From a checkpoint of a small image classifier.
Model: 2.77M parameters, arch gmlp, norm layernorm, width 192.
Training: 23000 steps, batches of 64, held-out accuracy 72%.
Data: trained on photos of arthropod specimens (BIOSCAN-5M), 30.2 epochs.
Rows from block 9 of a small image classifier, named by matrix and row number. Rows with one number belong to one neuron. Each number is 128 + 24 x the weight over its row's rms, rounded and kept within 0 to 255. All counts start at 0. After the name is the row's rms in percent of the matrix's.
After each neuron's rows are labels from the 100 images, of 14976, where the neuron reaches its largest size: "strongest on" is what is common among them. Only what is clearly more common there than usual is listed. The data: photos of arthropod specimens (BIOSCAN-5M). In brackets: how many of the 100.
# u: gMLP up (value half) (model.blocks.9.mixer.u.weight, 384x192), inputs 0-95
# v: gMLP up (gate half) (model.blocks.9.mixer.v.weight, 384x192), inputs 0-95
# out: gMLP down (model.blocks.9.mixer.out.weight, 192x384, transposed), outputs 0-95

u.159 095 [130 122 138 129 122 135 120 103 147 144 155 138  96 114 134 121 136 100 115 131  77  57  97 125  81 132 147 124 110 141 144 133 129 103 174 148 130 101 146 115 132 145 128 122 105 159 111 111 127 100 108 174 129 117 153 176 146 140 124 125 127 140 122 102 127 137 136 116 142 127 130 104 159 139  67 128 144 127 134 131 109 117 159 149 120 128 108 155 189 136 121 162 148 199 123  96]
v.159 102 [111 107 134 141 142 152 104  54 135 124 137 135 152 144 124 133 132 171 167 131 140 109 156 133 114 108 138 119 170 140 134 158 152 100 105 177 104 124  99 123 118 154 112 104 159 119 121 108 124 113 120 118 127 113 103 136 127 164 150  75 131 119 180 129 125 142 141 116 133 130 103 112 145 159  98 176 114 104 130 146 106 167 124 159  92 149  44 117 127  96 143 152 114  95 130 112]
out.159 138 [151 169 109 112 152 129 114 109 124 120 113 146 152 122 140 130 149 110 137 192 136 126 123 122 127 141  96 103 165  93 140 112  93 161 113 129 133 171 125 150 110 147 116  90 127 128 125 214 169 118 137 105 115 117  71 124 140 101 137 112 119 185  96 113 116 110 155 127 106 173 171 124 116  88 207 166  82 106  99  91 136 169 129 115 126  77 128 143 102 135 152 122 148 104 112 164]
strongest on: order Psocodea (39); family Lepidopsocidae (27); order Lepidoptera (26)

u.178 096 [129 145 108 120 155 114 143 127 193 152 155 117 119 182  91 163  87 105 122 130 106  84 127 137 133 100 117 123 124 103 141 130 107 114 138 187 119 121 124  57 135 147  89 127 159 162 146 134 132  92 101 148 180 113 112 147 134 114 128 102  91 118 174  87 162  92 140 132 152 128 153 123 161 145 113 123 135 117 119 132 130 133 119 141 123 108 117 130 154 113 130 163 146 132 130 113]
v.178 090 [117 132 172 139 157 114 154  97 138 146 198 121 148 159 116 130 119 126 126 140 112 133 136 134 110 121 147 113 119 158 146 115 140 124 131 111 128 141 101 111 126 146 114 129 128 123 126 130 111  84  77 130 170 137 137 106 118 141 152 137 114 148 187 152 152 114 142 154 116 129 113 132 120 126 142  87 132 132 130 100  99 157 105 143  99 119  84 184 177 120 123 152 122 122 119 115]
out.178 078 [155 130 135 114 147  57 127 122 110 137 157 119 129 160 127  86 182  94 109 152  88 117 131 127 113 153 109 105 129 120 134 128 104 167 143 102 128 116 121 131 156 108 144 111 125 122 143 122 142 108 109 130 137 110  97 144 142 116 121 131 114 141 139 132 148  83 164 160 128 115 156 139 112 158 123 135 127 129 134 146 105 145 128 108  57  98 122 125 142 128 126 137 104 114 152 130]
strongest on: order Lepidoptera (25)

u.93 085 [151 124 106 107 151 104 107 133 143 174 157 129 104 141  86 151 106  88 148 151  98  79 128 133 144 109 134 132 135 113 123 128 111 119 163 171  97 138 130 101 118 145 117  56 160 131 144 141 139 124 129 163 157 117 140 163 134 110 125 118 110  96 153  79 158  88 150 129 129 133 147  92 154 140  99 142 131 125 119 109 153 138 150 135 125 109 118 130 135 130 130 142 123 167 116 106]
v.93 098 [120 131 145 134 130 118 175 129 146 154 148 105 121 155 137 128 115 118  88 112  96 144 132 143 129 121 126 126 106 128 195 113 113 130 144 126 152 165 115 119 154 147 133 142 121 184 131 115 120  86  78 127 191 146 137 121 117 119 133  79 163 151 151 148 135 131 146 188 131 128 133 155 129 119 139 105 140 119 136 109  76 118 109 135 104  85 120 170 207 127 124 135 123 110 135  96]
out.93 091 [ 45 117 137 125 140  81 164 113 119 114 135 108 129 104 124 128 128 174 114 105 101  94  98  97 118 151 117 105 152 148 138 158 141 107 182 111 129 123 120 126 158 111 145 164 101 140 120 102 111 138 107 123  80 185 157 147 113 117 101 144 164 176 124 127 138 108 128 154 137 155 116 159  74 157 125 118 153 133 127 130  94 105 125 133 137  97 139 164 145  94 125 142 100  87 131 148]
strongest on: order Lepidoptera (63)

u.258 105 [130 125 108 112 191  81 125 114 162 144 153 107 122 143  77 155 112 113 102 121  85  85 108 145 112 106  97 143 141 130 125 144 114  75 146 190  98 106 127  66 126 141 102 126 140 141 157  96 137 119 130 159 154 122 126 166 152  93 125 123  97 137 171  73 145  77 128 155 148 134 147 124 156 146 113 143 129 118 115 137 144 133 155 154 125  63 124 122 157 120 120 149 137 127 126 101]
v.258 093 [128 136 156 154 156 135 171 112 131 159 155  87 128 155 128 134 127  97 100 112 113  95 117 127 120 118 123 110 118 133 146 122 131 118 129 124 112 128 104  96 138 131 134 137 140 134 125 122 119  60  79 128 183 134 117 142 130 131 132 154 121 144 152 130 152  88 149 153 109 112 123 182 147 139 121  87 146 136 162 107 105 127 119 114 123 108 102 188 235 100 118 151 137 140 114  79]
out.258 090 [127 155  94  78 102 119 130 152 127 182 129 111 126 110 121 124 129 100 113 143 103  88  83 147 121 148 118 118 123  83 132 128  74 126 156 149 114 110 144 115 143  86 131 134 126 119 143 105 176 124 126 170 138 152 125 152 111 103 111 126 128 114 129  83 154  87 144 129 130 118 201  98 147 155 108 116 144 103 207 144 100 150 131 135 109  96 128 133 154 145 170 153 119 164 135  94]
strongest on: order Lepidoptera (36)

u.300 095 [135 129 128 104  97 120  97 138 101 119 157 123  82 135 138  97 162 143 158 130 138 115 110 143 128 125 170 132 160 119 118 165 122 116 153 129 136 142 138 150 144 123 148 143 123 165 122 165 132 107 115 109 118  89 122 171 164  77 116 117 131 124 109 136 157 131 166 119 134 157 130 141  93 130  95 149 128 112 112 181 131 103 155 135 140 137 155 128 119 125 126 163  91 131 118 143]
v.300 116 [113 136 130 125 126 145 164 136 126 114  93 144 133 134 137 144 128 160 143 188 115 182 142 116 118 133 156 131 106 128 182 113 126 159 128 118 158 171 115 147 123 147 107 145 132 129 129 173 124 135 134 116 145 135 122  69 133 133 133 139 138 127 118 147 154 125 151 125 121 166 125 133 108  85 170 137 113 124 128 122  32 125 106 121 131 119 136 148 114 135 158 136 119 117 118 142]
out.300 139 [160 123 170 165  92 144 125 132 128 130 100 202 123 123 130 114 168 141 134 153 165 147 139 124 134 131 114 138  96 176 141 119 159 125  68 120 150 112 130 113 113 140  75 114  86 110 113 114 124 114 117 128 138 112 176  93 158 159 107 126 130 132 103 127 127 168 137 127 128 141 102 116 177 118 157 148 119 149 149 138 117 128 128 140 109 113 131 135 118 155 127 127 174 143 127 101]
strongest on: order Lepidoptera (28)

u.109 091 [123 137 100 127 172 121 124 113 171 111 149 109 152 161  89 138 130 113 128 130 115  97 136 145 111  69 101 120 144 120 134 133 120  95 136 146  91 119 113  77 124 130 107 121 148 143 135 104 151 119 134 132 135 103  90 163 119 104 157 112 104 127 174  91 164 109 175 139 129 119 137 118 134 177  96 151 111 111 113 147 145 128 121 139 123 126 114 100 148 121 123 163 140 129 129 132]
v.109 098 [142 165 100 101 171 141 167 139 152 125 112 151 115 124 128 128 111 134  95 155  91 164 158 164 154 130  99 108 103 103 180  93  87 127 136 115 136 141 119 128 115 123 131 128 130 144 174 145 154 151 116 126 133 105 149  78 124 109 126 127 143 164 144 148 143 134 121 148 123 111 153 112 123 110 167 118 121 105 156  89  70 158  80 124 129 132  98 141 108 161 194 128 120 109  83 157]
out.109 114 [118 107 129 172 113 119 144 169  88 130  98 121 123 123 131 164  81 142 110 148 188 136 117  92 141 110 129 148 140 130 105 145 176  89 107  78 129 138 126 126 132 135 142 150 136  89 115 133 117 139 133  89 106 133 130 118 102 120 141 146  84 114 121 139 116 135 101 120  95 155  65 135 114 115 130 116 127 145 100 101 136 132 106 136 184 117 139 125  75 114 124  89 110 135 110 151]
strongest on: order Lepidoptera (32)

u.55 105 [124 171 129  97 170 110 167 119 183 147 123 108 143 182 123 155 137 139  95 159  93 142 144 111 127 137 116 104 130 118 155 131  90 137 139 142 128 128 109 105 141 147  85 114 146 150 150 140 142 105 109 135 205 130 127 106 122 141 131 120 132 148 170 137 145 125 169 147 145 154 159 172 128 113 149 123 136  91 133 116 106 141 100 126  87 103  79 156 169 118 162 154 139 110 123 129]
v.55 096 [123 137 118 120 147 129 144 128 170 139 136 110 151 138 102 156 151 160 140 148 108 117 152 149 114 127 122 120 151 133 166 129 114 127 143 153  99 112 108 130 136 148 118 107 105 173 133  98 130 110 121 149 141 154 105 113 147 117 131 101 161 129 175  84 188 132 175 158 150 127 147 143 114 108 128 167 110 109 122 143  98 109 129 119  99 117 101 116 181 118 128 150 133 106  73 140]
out.55 128 [155 118 135 151 177 116 137 126  90 125  98 107 181 118 108 141 127 122 117 211 141 137 116  91  44 135  96 136 149 136 136 125 153 128 112  81 125 122 127 131 144 163 121 131 144 105  83 155 127 149 158 113 106 129  59 134 120 144 132 144 118 162  92 116 125  87 139 137 137 173  89 129 107 133 169 144 100 131  97 125 129 186 120 133 135 121 143 101 112 128 188 105 103 108 185 157]
strongest on: order Lepidoptera (86); family Gelechiidae (27)

u.339 114 [131 146  82 113 172 128 135 138 163 152 180 122 118 148  79 132 121 103 117 121  82 108 124 126 118 117 130 123 135  93 143 146  88 107 155 154  81 100 128  85 151 145  99 129 155 139 145 117 141 102 127 158 160 113 117 139 144 110 139  97 116 126 164 103 171 116 148 148 144 136 161 135 148 166 102 125 137  97 118 130 128 137 119 141 123  84 135 122 170 111 149 149 129 130 116 118]
v.339 095 [128 124 115 134 149 136 116 118 155 211 121 127 143 161 105 159 112 131 152 173 135 125 143 117 145  83 125 137 137 124 140 133 133 129  99 168  89 131 112 100  96 146  60  93 136 120 148 122 141  95 136 144 194 133 117 102 138 115 147 111 118 105 150  95 140 141 145  99 122 124 127 135 205 132 122 151  84 114 115 128 132 144 106 167 123 115  89  89 131 125 167 128 190 149  88 111]
out.339 070 [144 142  80 106 128 135 130 117 147 143  92 139 146 129 171 111 164 135 131 112 137 118 148 115 131 115 139  97 132  93 123 117 128 140 109 109  82  89 140 162 128  79 136 147 139 135 142 122 122  88  96 151 128 164 123 115  91 154 150 127 166 125 176 142 101 145 119 143  81 112 156 189 119  91 123 128  95 127 170  98  94 137 110  85 102 171 112 142 125 106 128 141 114 123  80 117]
strongest on: order Lepidoptera (35)

u.114 100 [114 151  84  84 125 132 123 116 144 122 142 115 157 138 121 126 155 136 133 110  92  92 138 111 122 129 134  83 168  96 132 162  87 124 153 148  74  97 145 122 164 115 135 152 156 142 106 108 142 135 111 163 110 145 115 165 113 131 129 104 126 125 166 129 136 124 132 133 151 135 174 134 101 141  86 136 131  84 132 138 139 115 105 118 114 137 123 121 166  85 124 159 120 127 100 109]
v.114 098 [107 113 128 128  92 179 115 137 132 104 126 146 171 126 142 117 146 147 154 135 146  99 117 119 113 107 167 124 140 139 130 155 136 114 107 193 122 132 122 136 124 122 130 148 164 137 109 110 127  93 149 131 114 145  72 120 110 125 121 129 151 122 143 107 136 140 167  92 134 147 127 110 128 117  89 164 111 112 128 162  86 144 156 134 129 124 115 119 131 138 139 174 109 143 125  96]
out.114 120 [124 125 105 135 107 149 147 166 160  98 116 174 115 143 167  90 145 128  95  94 121 164 168 140 154 164 126 119 101 116 162 111 128 130 124 144 173 126 155 171 128 109 121 165 146 148 122 123 143 121  86 127 139 119 152  80 123 158 123  88 183 137 139 156  86 171 109 136 130 142 131 152 135 123 141 125 119  92 147 144  91  89 114 104 127 152 158 147 119 118 132 128 134 118 186 127]
strongest on: order Psocodea (30)

u.261 113 [129 139 108 101 143 136  99  86 172 137 150 136 140 125 105 149 123 146 155 131  94  88 111 161 123 132 146 116 121 124 135 116 115 128 152 195 144 131 122  99 105 133  54  95 112 141 139 114 174 129 133 164 128 127 140 165 158 120 121 104 131 152 126  69 155 129 157 102 129 111 150 102 154 128 134 178 130  98 147 125 110 129 148 126  94 106  84 153 132 117 153 181 124 144 110 107]
v.261 098 [155 155 110 107 130 148 117 132 164 151 145 154  83 110 131 107 105 133 116 132  98 128 116 171 154 122 121 107 120 104 152  99 113  65 158 126 128 108 138  72 114 160 132 128 117 126 153 120 170 129 113 160 122  88 137 156 156  75 134  90 143 143 126 111 136 137 124 100 117 102 131  88 154 152 148 157 148 116 157  99  96 148 115 153 127  95 109 155 118 143 185 118 157 184 100 137]
out.261 095 [180 141 102 100 107 125  95 130 131 111 127 160 134 109 131 118 166 129 139 159 152 126 115 131 122 151 149 136 149 110 144 148 103 161 100 147 118 115 129 136 121 123  73  88 120 130 110 134 178 123 172 108 127 160 135 112 172 135 102 110 120 147  78  89 146 140 158 130 132 109 168 100 149  93 166 167  97 104 106 149 153  99 162 118 124 129 147  99  88 145 121 138 138 130 104 144]
strongest on: order Psocodea (46); family Caeciliusidae (27)