Rows from block 9, named by matrix and row number. Rows with one number belong to one neuron. Each number is 128 + 32 x the weight over its row's rms, rounded and kept within 0 to 255. All counts start at 0. Numbers have three digits each. After the name is the row's rms in percent of the matrix's.
# u: gMLP up (value half) (model.blocks.9.mixer.u.weight, 384x192), inputs 0-95
# v: gMLP up (gate half) (model.blocks.9.mixer.v.weight, 384x192), inputs 0-95
# out: gMLP down (model.blocks.9.mixer.out.weight, 192x384, transposed), outputs 0-95
u.188 093:145147069087121139105085165120137124156190095162131142164107120053158120179105107129190082101198109149129182079095120064132109055090180111155046161137132145183148145122113153094128091113147091145127134104182103152154162139101128108060135171176118128139089143111079137113110157140116091114
v.188 094:130102204161127163110128122130119172130122145100151095148151099059110110129148151140108189140135176150110132145125148114117130108099122098110128109111112181133159123191143148155131111117097108121085124079138123089122177134125113166132128134131157120122099134084177171105107115177215108063
out.188 115:148167077095169156119048129117106118153091125150127126106147131103106070110155109110167071133160091127124148126076085147093160099104170115055191199124131112112157164143095179084140098173117112137145142110105150202195106111164141118082125066167127131118173120070156109083122153193150093155
u.189 091:147167080110169109128117167153176107134191067190113100137157100054115146128104124111169074133118081111147179087132135072142128099124154147170134163079112163192102091153129088138091125130194063170077188131138129174130152152106123113095140118130151102143124107117118162120172164141132092104
v.189 119:079084185187121195121082117147144130126122154091178175144088136111121123082088183110139187120163187065116138116118114124123160126107156115074125082106088131121145130147136180152132169117167131112174131127102165072131128136091165137146135146111139124158117135063169163083092136104141139058
out.189 070:146140107025137122097109115146171183080116133058155155144094071116132129131118147147120114110133051143125120141089119134137118121131082104137101142143119162113189207131112150118157172110139158131142128152122102255128146135123118124134142184136126157140063141135137107140138122129135128120
u.190 090:097168070056150126124128153185108111140148104199127117137142066088104106104124120108124085125162076125163199091128132102113138080097129157131136162123122178186149074141108131141126123083145055173105164117144160186139145122091161126103148149126146125126116136100128176111145146146112091119
v.190 116:147145130136137172160131154135101163121136170116099117085155140156160166192129113123087119200076127160121089161132107135071121124118135151161138120138106106149116144045092133084132178156145150125150121145093091102103137095179102128135169053037150088127113127088138068166213125119113125171
out.190 090:099138115108132107115137106107148053137124131160078125167060130151134186158129156157157115126144095131157130123192128187101113158123102153199197128133170078116146076113113061168128140097108141125101127130097145153144085143121126093129124109146091156112162155120075073131051127097083179171
u.191 094:132127118133169134107125177136164118132140068137126125124168132107124157109081082112164130161131129076124158072103113104105127070045134160126126138102152128148082078134140089156094129145174057154133179161119147135093137186122175094131106159140139153167138054090075142138135166139119124126
v.191 111:135165096092152182181141146122128132115129151123084136110145097165145159164120113127075104201086088151155110176162126147092128127132131162180156141153133104150128169052119088115136166139127158141137121127109101145121126121178099140106162067011145051127132139079145089154205136115116115175
out.191 113:157113182154128095160171065087101105122110148114103128082158166142141120141141111126136168085132178082136039135141139140138125209158104081113147104151135092063127096165111128136146116157116157085111066128072149070119072130130117168153135064122143097099179143137134096099132079079121133146
u.192 102:133152107111186099136120202173161102116187083173093096099134104068111133112107126137131118122129096092143205109132138059120134058114177174167126129070128176201116118139130108125125114125181060174089140136136136166138184139115130125099126125141121127147135078114136176120150179178146114099
v.192 099:130133164149156090168126119120140075115161124137140139089106097092113137099114106113154154150131137074148122107116101083144125137131130135112139118063067128157131114189168143153127107172159126150066145152111128121165121155130086152141150105095096126109133087120191255075089155115137121080
out.192 067:134154128074110056117130115203149142128153123107155102117150142099108097086079083123094093126131089078089116134099123080157131118140116080144065164089103120136175127139106091121143083120160145164106151148129157219103141155108109096117144176128192131179043000154139131173158155090159130128
u.193 103:137151104112171115109096132123172105104136118129144135143138129063131154126072124095188111095165119076125134015097103111122159125102185129121139156066102125126083060230125107157130117156203117142132144113123154138134121146122143104100113094183169142185149139083122130118136142123129089137
v.193 091:115121140149122143137088234175112148159181093167108145142148117085123108112079151152132143178138129125131179126114074087094152069115145194119099097092102187190143107101123119128112116153176025166138180128141148120095192093089132113139108146122126138139087087131132170133165209133122097099
out.193 112:093135124112091085182178109146020111100129132158113122116167114137086086129128104125128124118139101110175143144172157124131123128150170099121136153141139145135132131133137139142111099122085132110125112099130179157134137141126116141106126113125097061115241114157126129104109094152163162093
u.194 099:115150095101177108149111197171149068131199089185076096107124100069110130103105107135126105135140077120151194119140128045135130074115169182167114141077142155208129103142127101142120094109171049168050143138132129179145179138115125133111125131127139127130122071127122182113140172168118139112
v.194 093:123137158133137153180136148202192083099146144134144117103117099114110132135130137064140142201130132113149146123136138078140121122126171191135146138072060161185148121139139110128092143171167143135100134156124124120170136135155093162102161087081136100129134074074204192092152151145124108094
out.194 073:150163110072117060089103114137223123136139109090176108140122129097124111104106103101142080116131074144147122136096115098179129131135120103126070207146128114127199150157135104097120098163134138186106159161150075177118122151120132100070136230155120160110054047172122131140106170084124164144
u.195 107:142151087117171100142130184166129114120197069177083101110141088094124146127099114141144093136132093106139216099134117051126140062115184148151112133062110162205105103135127103134122091111170062162086166142130136169145172139101128106124117124129139124155133083120124174122138172167131117106
v.195 092:107134113138130201104130215144121136146200067213087170179122128124178112132056125142122120127131131108117178103102084072126165045111160141148127127138136154200127112075098118167104098084168086154174166061122127120145196137119143079120112129127127102161106133129097125126171158168127057135
out.195 074:135123123122112018111145104147178144130121147075158063134197134135121169098133123153115108118070129111084120141158127144115129134125100089184082132099133126116126082091140099191136132084164140132062146135118148139091126142149147065134140153118204144170068083139125101181174109081140150132
u.196 108:128177094100172131127115216186145117113169046161101116131134088078133116104082115132115105126125075113145179117131119065121137042100148145158126144124121162206127114121129130149126106127150049197113193117153131181122165132121121111125124148132132133135097127128147201147139203154172113128
v.196 087:138165085107160169156137167190142104143206115161102131146138114127174126155040129158141075136133097114131165102125117080103165053106154142174121146100091143228109117096087118144113130098196133133157157117125111147149160121115100114103116109119166071220115121084105130124179147159129075138
out.196 097:130164120136100131116107155112077178078128180130177167127098142156141088132138109076122122134120123118116141168127129158090121087113147152124147154087081111108140192099160162108101140153118163091202126132081164142166107071185168074113126091132065123109129114150158120128086126171125104147
u.197 098:110215124119168129130126244130148147131171098199088135125126066095182101150130153116104097135131084146150139143135095118151103116123130175152157115064064137166129136108121135140112125164142089151155167136156160172167116109092106122143155162131111131103098151150160196132143229106109056153
v.197 096:117136115103114228129161167222142121153152121145042102167124122151164103152070157180081105147149112125127157154091143058129149102127134118155096119142139171203177145080068127101135113049127141125155108108162098141112215138109080144113117120134156079191111137111101114157179132173155106110
out.197 106:146152123127189160093094087165132122156140086130102117171197127102161163112111131181106109093123132082100130105111106095116171124117166078145128130133142145152059094138092160194163065047164125147095134073136113125120141206093114111132141141133216119212107185120095136143203104111180146109
u.198 093:130142095091129126161139181163096141118138107168131170084157070072055116142128127091189112153145082127139211087056158106162114096142132152104143169118079202149128130156103113118084103125152070149125136141179192183141144124101181143068133165127132114132149102121129167054152136149136057083
v.198 089:130105194187109195158136168127123169115196136103126109106147129098171123133094106075137170138134172104121128127113102098111134138140183139098046096063061178172083097135114124132121124145215140121133133124124123081125177141093097160150121116098195115165105103079148199135128139155155112079
out.198 079:143116158180114089149135167111120128082128174124136100091031190120100108138148135079148130129088187118095100122146145151127107124143125153045117127089118081109132165108130161095110141211103145066133105145127136049177127071169107122114140099162090155094174174148174119117091128146156138128
u.199 100:095158128112151150157101143127129100128142046150104182134132086122132142093085163156114126166121097103124132147120072085164161120148138125145106127140119123156113108143116106159127141148166121220090199129155122142097140155120134136128139141076183144191087116100177164135194158089112111140
v.199 115:155202052060173190165134119085143132141119117128118140110137098178180172157133086097111059154072024137145093133131115130115142157134112118195134183169136111116124143099120116161134152172137158140114114158103081200094117158172128130091164066091153086105142140090123095142168104118106101160
out.199 113:133164116126116137165127142121089122130158159154113149089132155162127117135109119124098094153099115161114111182195103152099139129131134150131167124110078070131168168091133135132124133198123142108144128159053149143167096020196121086136132071100110095090132149127190116124129134125121118190
u.200 104:116117135130150142121128120194170085152126068137112128149105105102117142106055123169128135126159127084137135082117137046152142131122135109129066119137133175146134113201116094158130130088189125140096119113151097133107171211051121153137130140138154121192127116089093178116145126098157123074
v.200 112:121130080090130145092133134109136147117127049155138161137140113113122125139095117109183118128168127063111177038081127028152148057137189103124104177123136131130121107167129139151097071112149096181151146108162140142124163171122171101048130156150128133161133115131112150087122124127179059108
out.200 106:251121127155106135121138130120110222137129172075155097129198149175176140148129135122117107137024118175082110177185146173119136123098145114140137127088115129135105158086152174144119162156139160087152127138088102145117123055159141075110131103121166101110105151124129095138163102098162107145
u.201 095:149163080117158107114126202149168130111184081165110122128144091067110143140100123105141077145117090068150175072126131053122134086099171174184126152070133162181107104127148052138104111123176049171112165112133129174134156138122147119116135104138122142155135068113115168121161171159141073116
v.201 100:123099180192083192167126170155112152111140176109148117128123139129149133169123112041094170159073182123118121156128119123105103136121140157111063084135071152144144167087091103112129190153233136107137116132068124087132122076149126129150159080066180101153116058082178130139129109145138122121
out.201 074:128165146111172104129131124149213126111134082094146117124155053118150128115123153129152128129125087126134094117099084105140167133130116114146150138142110127145130106138106086117161121134163149180102177147155146219123102172121117123122110148117177151177074089150130151171142143080119147154
u.202 105:127152103106182100139137208157173107106190079166086107109113100081120144122095115128124105139131097089141187099107131054133151040138166181156109142095114158194112108155144123156071085127180083173085143147158131159125183154116123117090128134138115127153125113122130158129134183160144115117
v.202 106:120133162138135157170132165181178092098140140130150126107121090112106138142126129073128147171126135108154152126146141096133112124127147226136159131079085189172132127146152125131068142166159145130130130151124119124154138158145087155104154102086121101136143115056198198096144153175133107082
out.202 063:148140128082178050156111125162152126138160127095173083055149096112136129066160095103091104170097075153145122167093118133166110132108116151149072153097085132151136127153148140121119122166157130153078156205123090216130119137131124131115141135079130142113053064108156150127120160099103198126
u.203 110:117167063099172120128125188141156115114166073174129119127116071085125128123072129103143077116140080083142172073112127077157134085139191137151130161092116195166102117127127101155108104131181087175120149132151164181137145137080132106084128116150150117148126108138128187127132174131136101117
v.203 086:133151099132155187098101146167118165137137084184108153183170100125154155156097146157123106157113108097123154093133074075099177073080134106162136141105131152150123126098187109149094138111129035170157153067115107139100210127138191078126131103102160098201128122063093124126200126185141054130
out.203 073:137153035114141178125102170139099182169118179148159166130144138144177121131121107097124061141088123128074135093072136150103109110146146125172127141080086156120152134075123163132111182127185135094164129125089150151168140090184163035117172078085138118124099123122164122121174131162122057136
u.204 106:131180094126178126125120219144145124124201055183111113143120096103142147124061092126133096139129104095144191106133124040127158051117170153173128154098098155195098102146153119161071082129188070174125171133133109142125177145121144086101122126148123125128120126121128175128123173150123144125
v.204 090:135133157138169120202152134177142091114159137128150114071123104129111131116126107083169149202139130105139128094102137099152117119128147199126121138054065147189127114135133131126079142164173144135106143192128144124176131130163097147108135101072121104127142081081188206109129134139116105080
out.204 095:150126126088149080108126120107168153157133120118150147126133116154134169094130110161146117157102080137113105084137090124128145134136080134207118124135141100127129072107184108122124133134150141133088155170147093176101129135191155062135126144102132160135071076139086115164135119084035127168
u.205 098:130145060101177095136125183170146133123150043168109129097106081101118130100099115144131090137146085069171175075101122064142148083147150137169092162104125165160116097132112096129086123120182091187121165163156163176139166170093129115089100142140125128145124066141124175128144181151122116125
v.205 095:112147096105130164117133217133162164120149109131124119133126120130135117102073122111094117132109093083118191120146113089105154070131151188167102134085132164159104091091137116169116126106169093161142173140143154167100168149103165076109116142124125139173109075135137174181134186186176135133
out.205 077:102119135117189110164097118191096141138087180115151140071184115149108080059188101101147131150066138151130093108113135132150156087113148122121118141122130152102218186113129196137114187164120164088125128183106138119168124108194128108088151043102182050130142082068166121112181097148117113124
u.206 105:120123111130131085120097161163150099108156102176097090140109104054087121147093093115136095111151102094151209112136134082126113102102157133176087133080136175185128128164130100138120072115164063143064141127122125178112158157081117125124105132170154153165122082117121168128117137164157141094
v.206 098:140130166156176095182126121166165058106156119135123128097111086101111132122120126127133150141119143080169111115121107090137131128124119133113143107069070136168134130160132142145144098161153112168075143139120129115179121155133078156150140099108105120132140103096190242086100155132160088089
out.206 079:161124127121213047105079111126210126131161125087200098127161120111127160051170121122141124131130125121133127134127126132130135125122192124137132160093117122141084097155172123114124137154161130146056153152146116130149124157126135103079122163112162110154078094131115136117146135099126236112
u.207 100:120141133073135114064090139140130153142147071163135127167157107139114115087083143166129148105174103080115152108102127086114136074135159104192103126125138181202135095166157085099161124077130138191121140101194134169098192154082152122120111132135161133207120057135102146133130142133152101093
v.207 108:119111111138108156099100161121110177182135127139164172154153140155116114100050125120147111134147143095089218093130132107088145091135220100124066150118156158128157088141148118137056129142167130148169137144135127120094187095125242059062100129127150096127132106121084133120139138113147101076
out.207 121:114101118160114190127144116082080163155075159111155145136176107183147103096165140110119132181090162160149135181142165172139158133121146130095158142158125147073135128102146143135077192165073129076166123134107176084112113094192203124102103110084119091091138142147138083100177088108118137165
u.208 096:130148077077158113122103181134161109111154058163105127120133069098130135120112122128141104128138073095147228103110109077131145091125171138146132140114112158170105110136114113132108088133159062197107169142155163195119148158097140124105126126129142146157121083130125181138137191150132114109
v.208 091:130128160150135095172125187143175120126145139133152147098130088133121149125127106062175159192114138103163129116132136119128119109101138208131120119069063160174134121127141118128071173189209142132124146186132126119157101125151125136115148104082114094134119085061165211109127160144108062098
out.208 060:154133089104133048143119119115176117098117138084193048102091047120104124124184096091085102115085024138183105192139159154134086140117120116130094166130117151123139184130128108107124162151092146119105127151122101255154109150122120145108158138155124132116133129184143138126067115127135192125
u.209 097:127135077087150138136134178151120118144201040199077113143140075082140125135106110127123094134140092110176202138099123054129132085116181122161101137102088165187119129143113132117119088106169056155120137113121136171169148146082124136111125128145127110135093090106133166106139172175143127109
v.209 084:126133163140147123160125138212196097123148151125140123115127105138101166140129125061158132203126141113138127116132135103126128136128132184135143140067044157183140117143116100102094179152188160135117140156128127110152127124145108165082175088055162102137126061065185180105140137128113106103
out.209 084:069156142139112056141130116165161121095083143110139111112175111097044115113107139067097109145075129131145130157194122143157132131111087141121146145093110130093166116139142098181087130168102099148064191147105136124104094090163157116125128089097189101120137109098198128151164136086144117168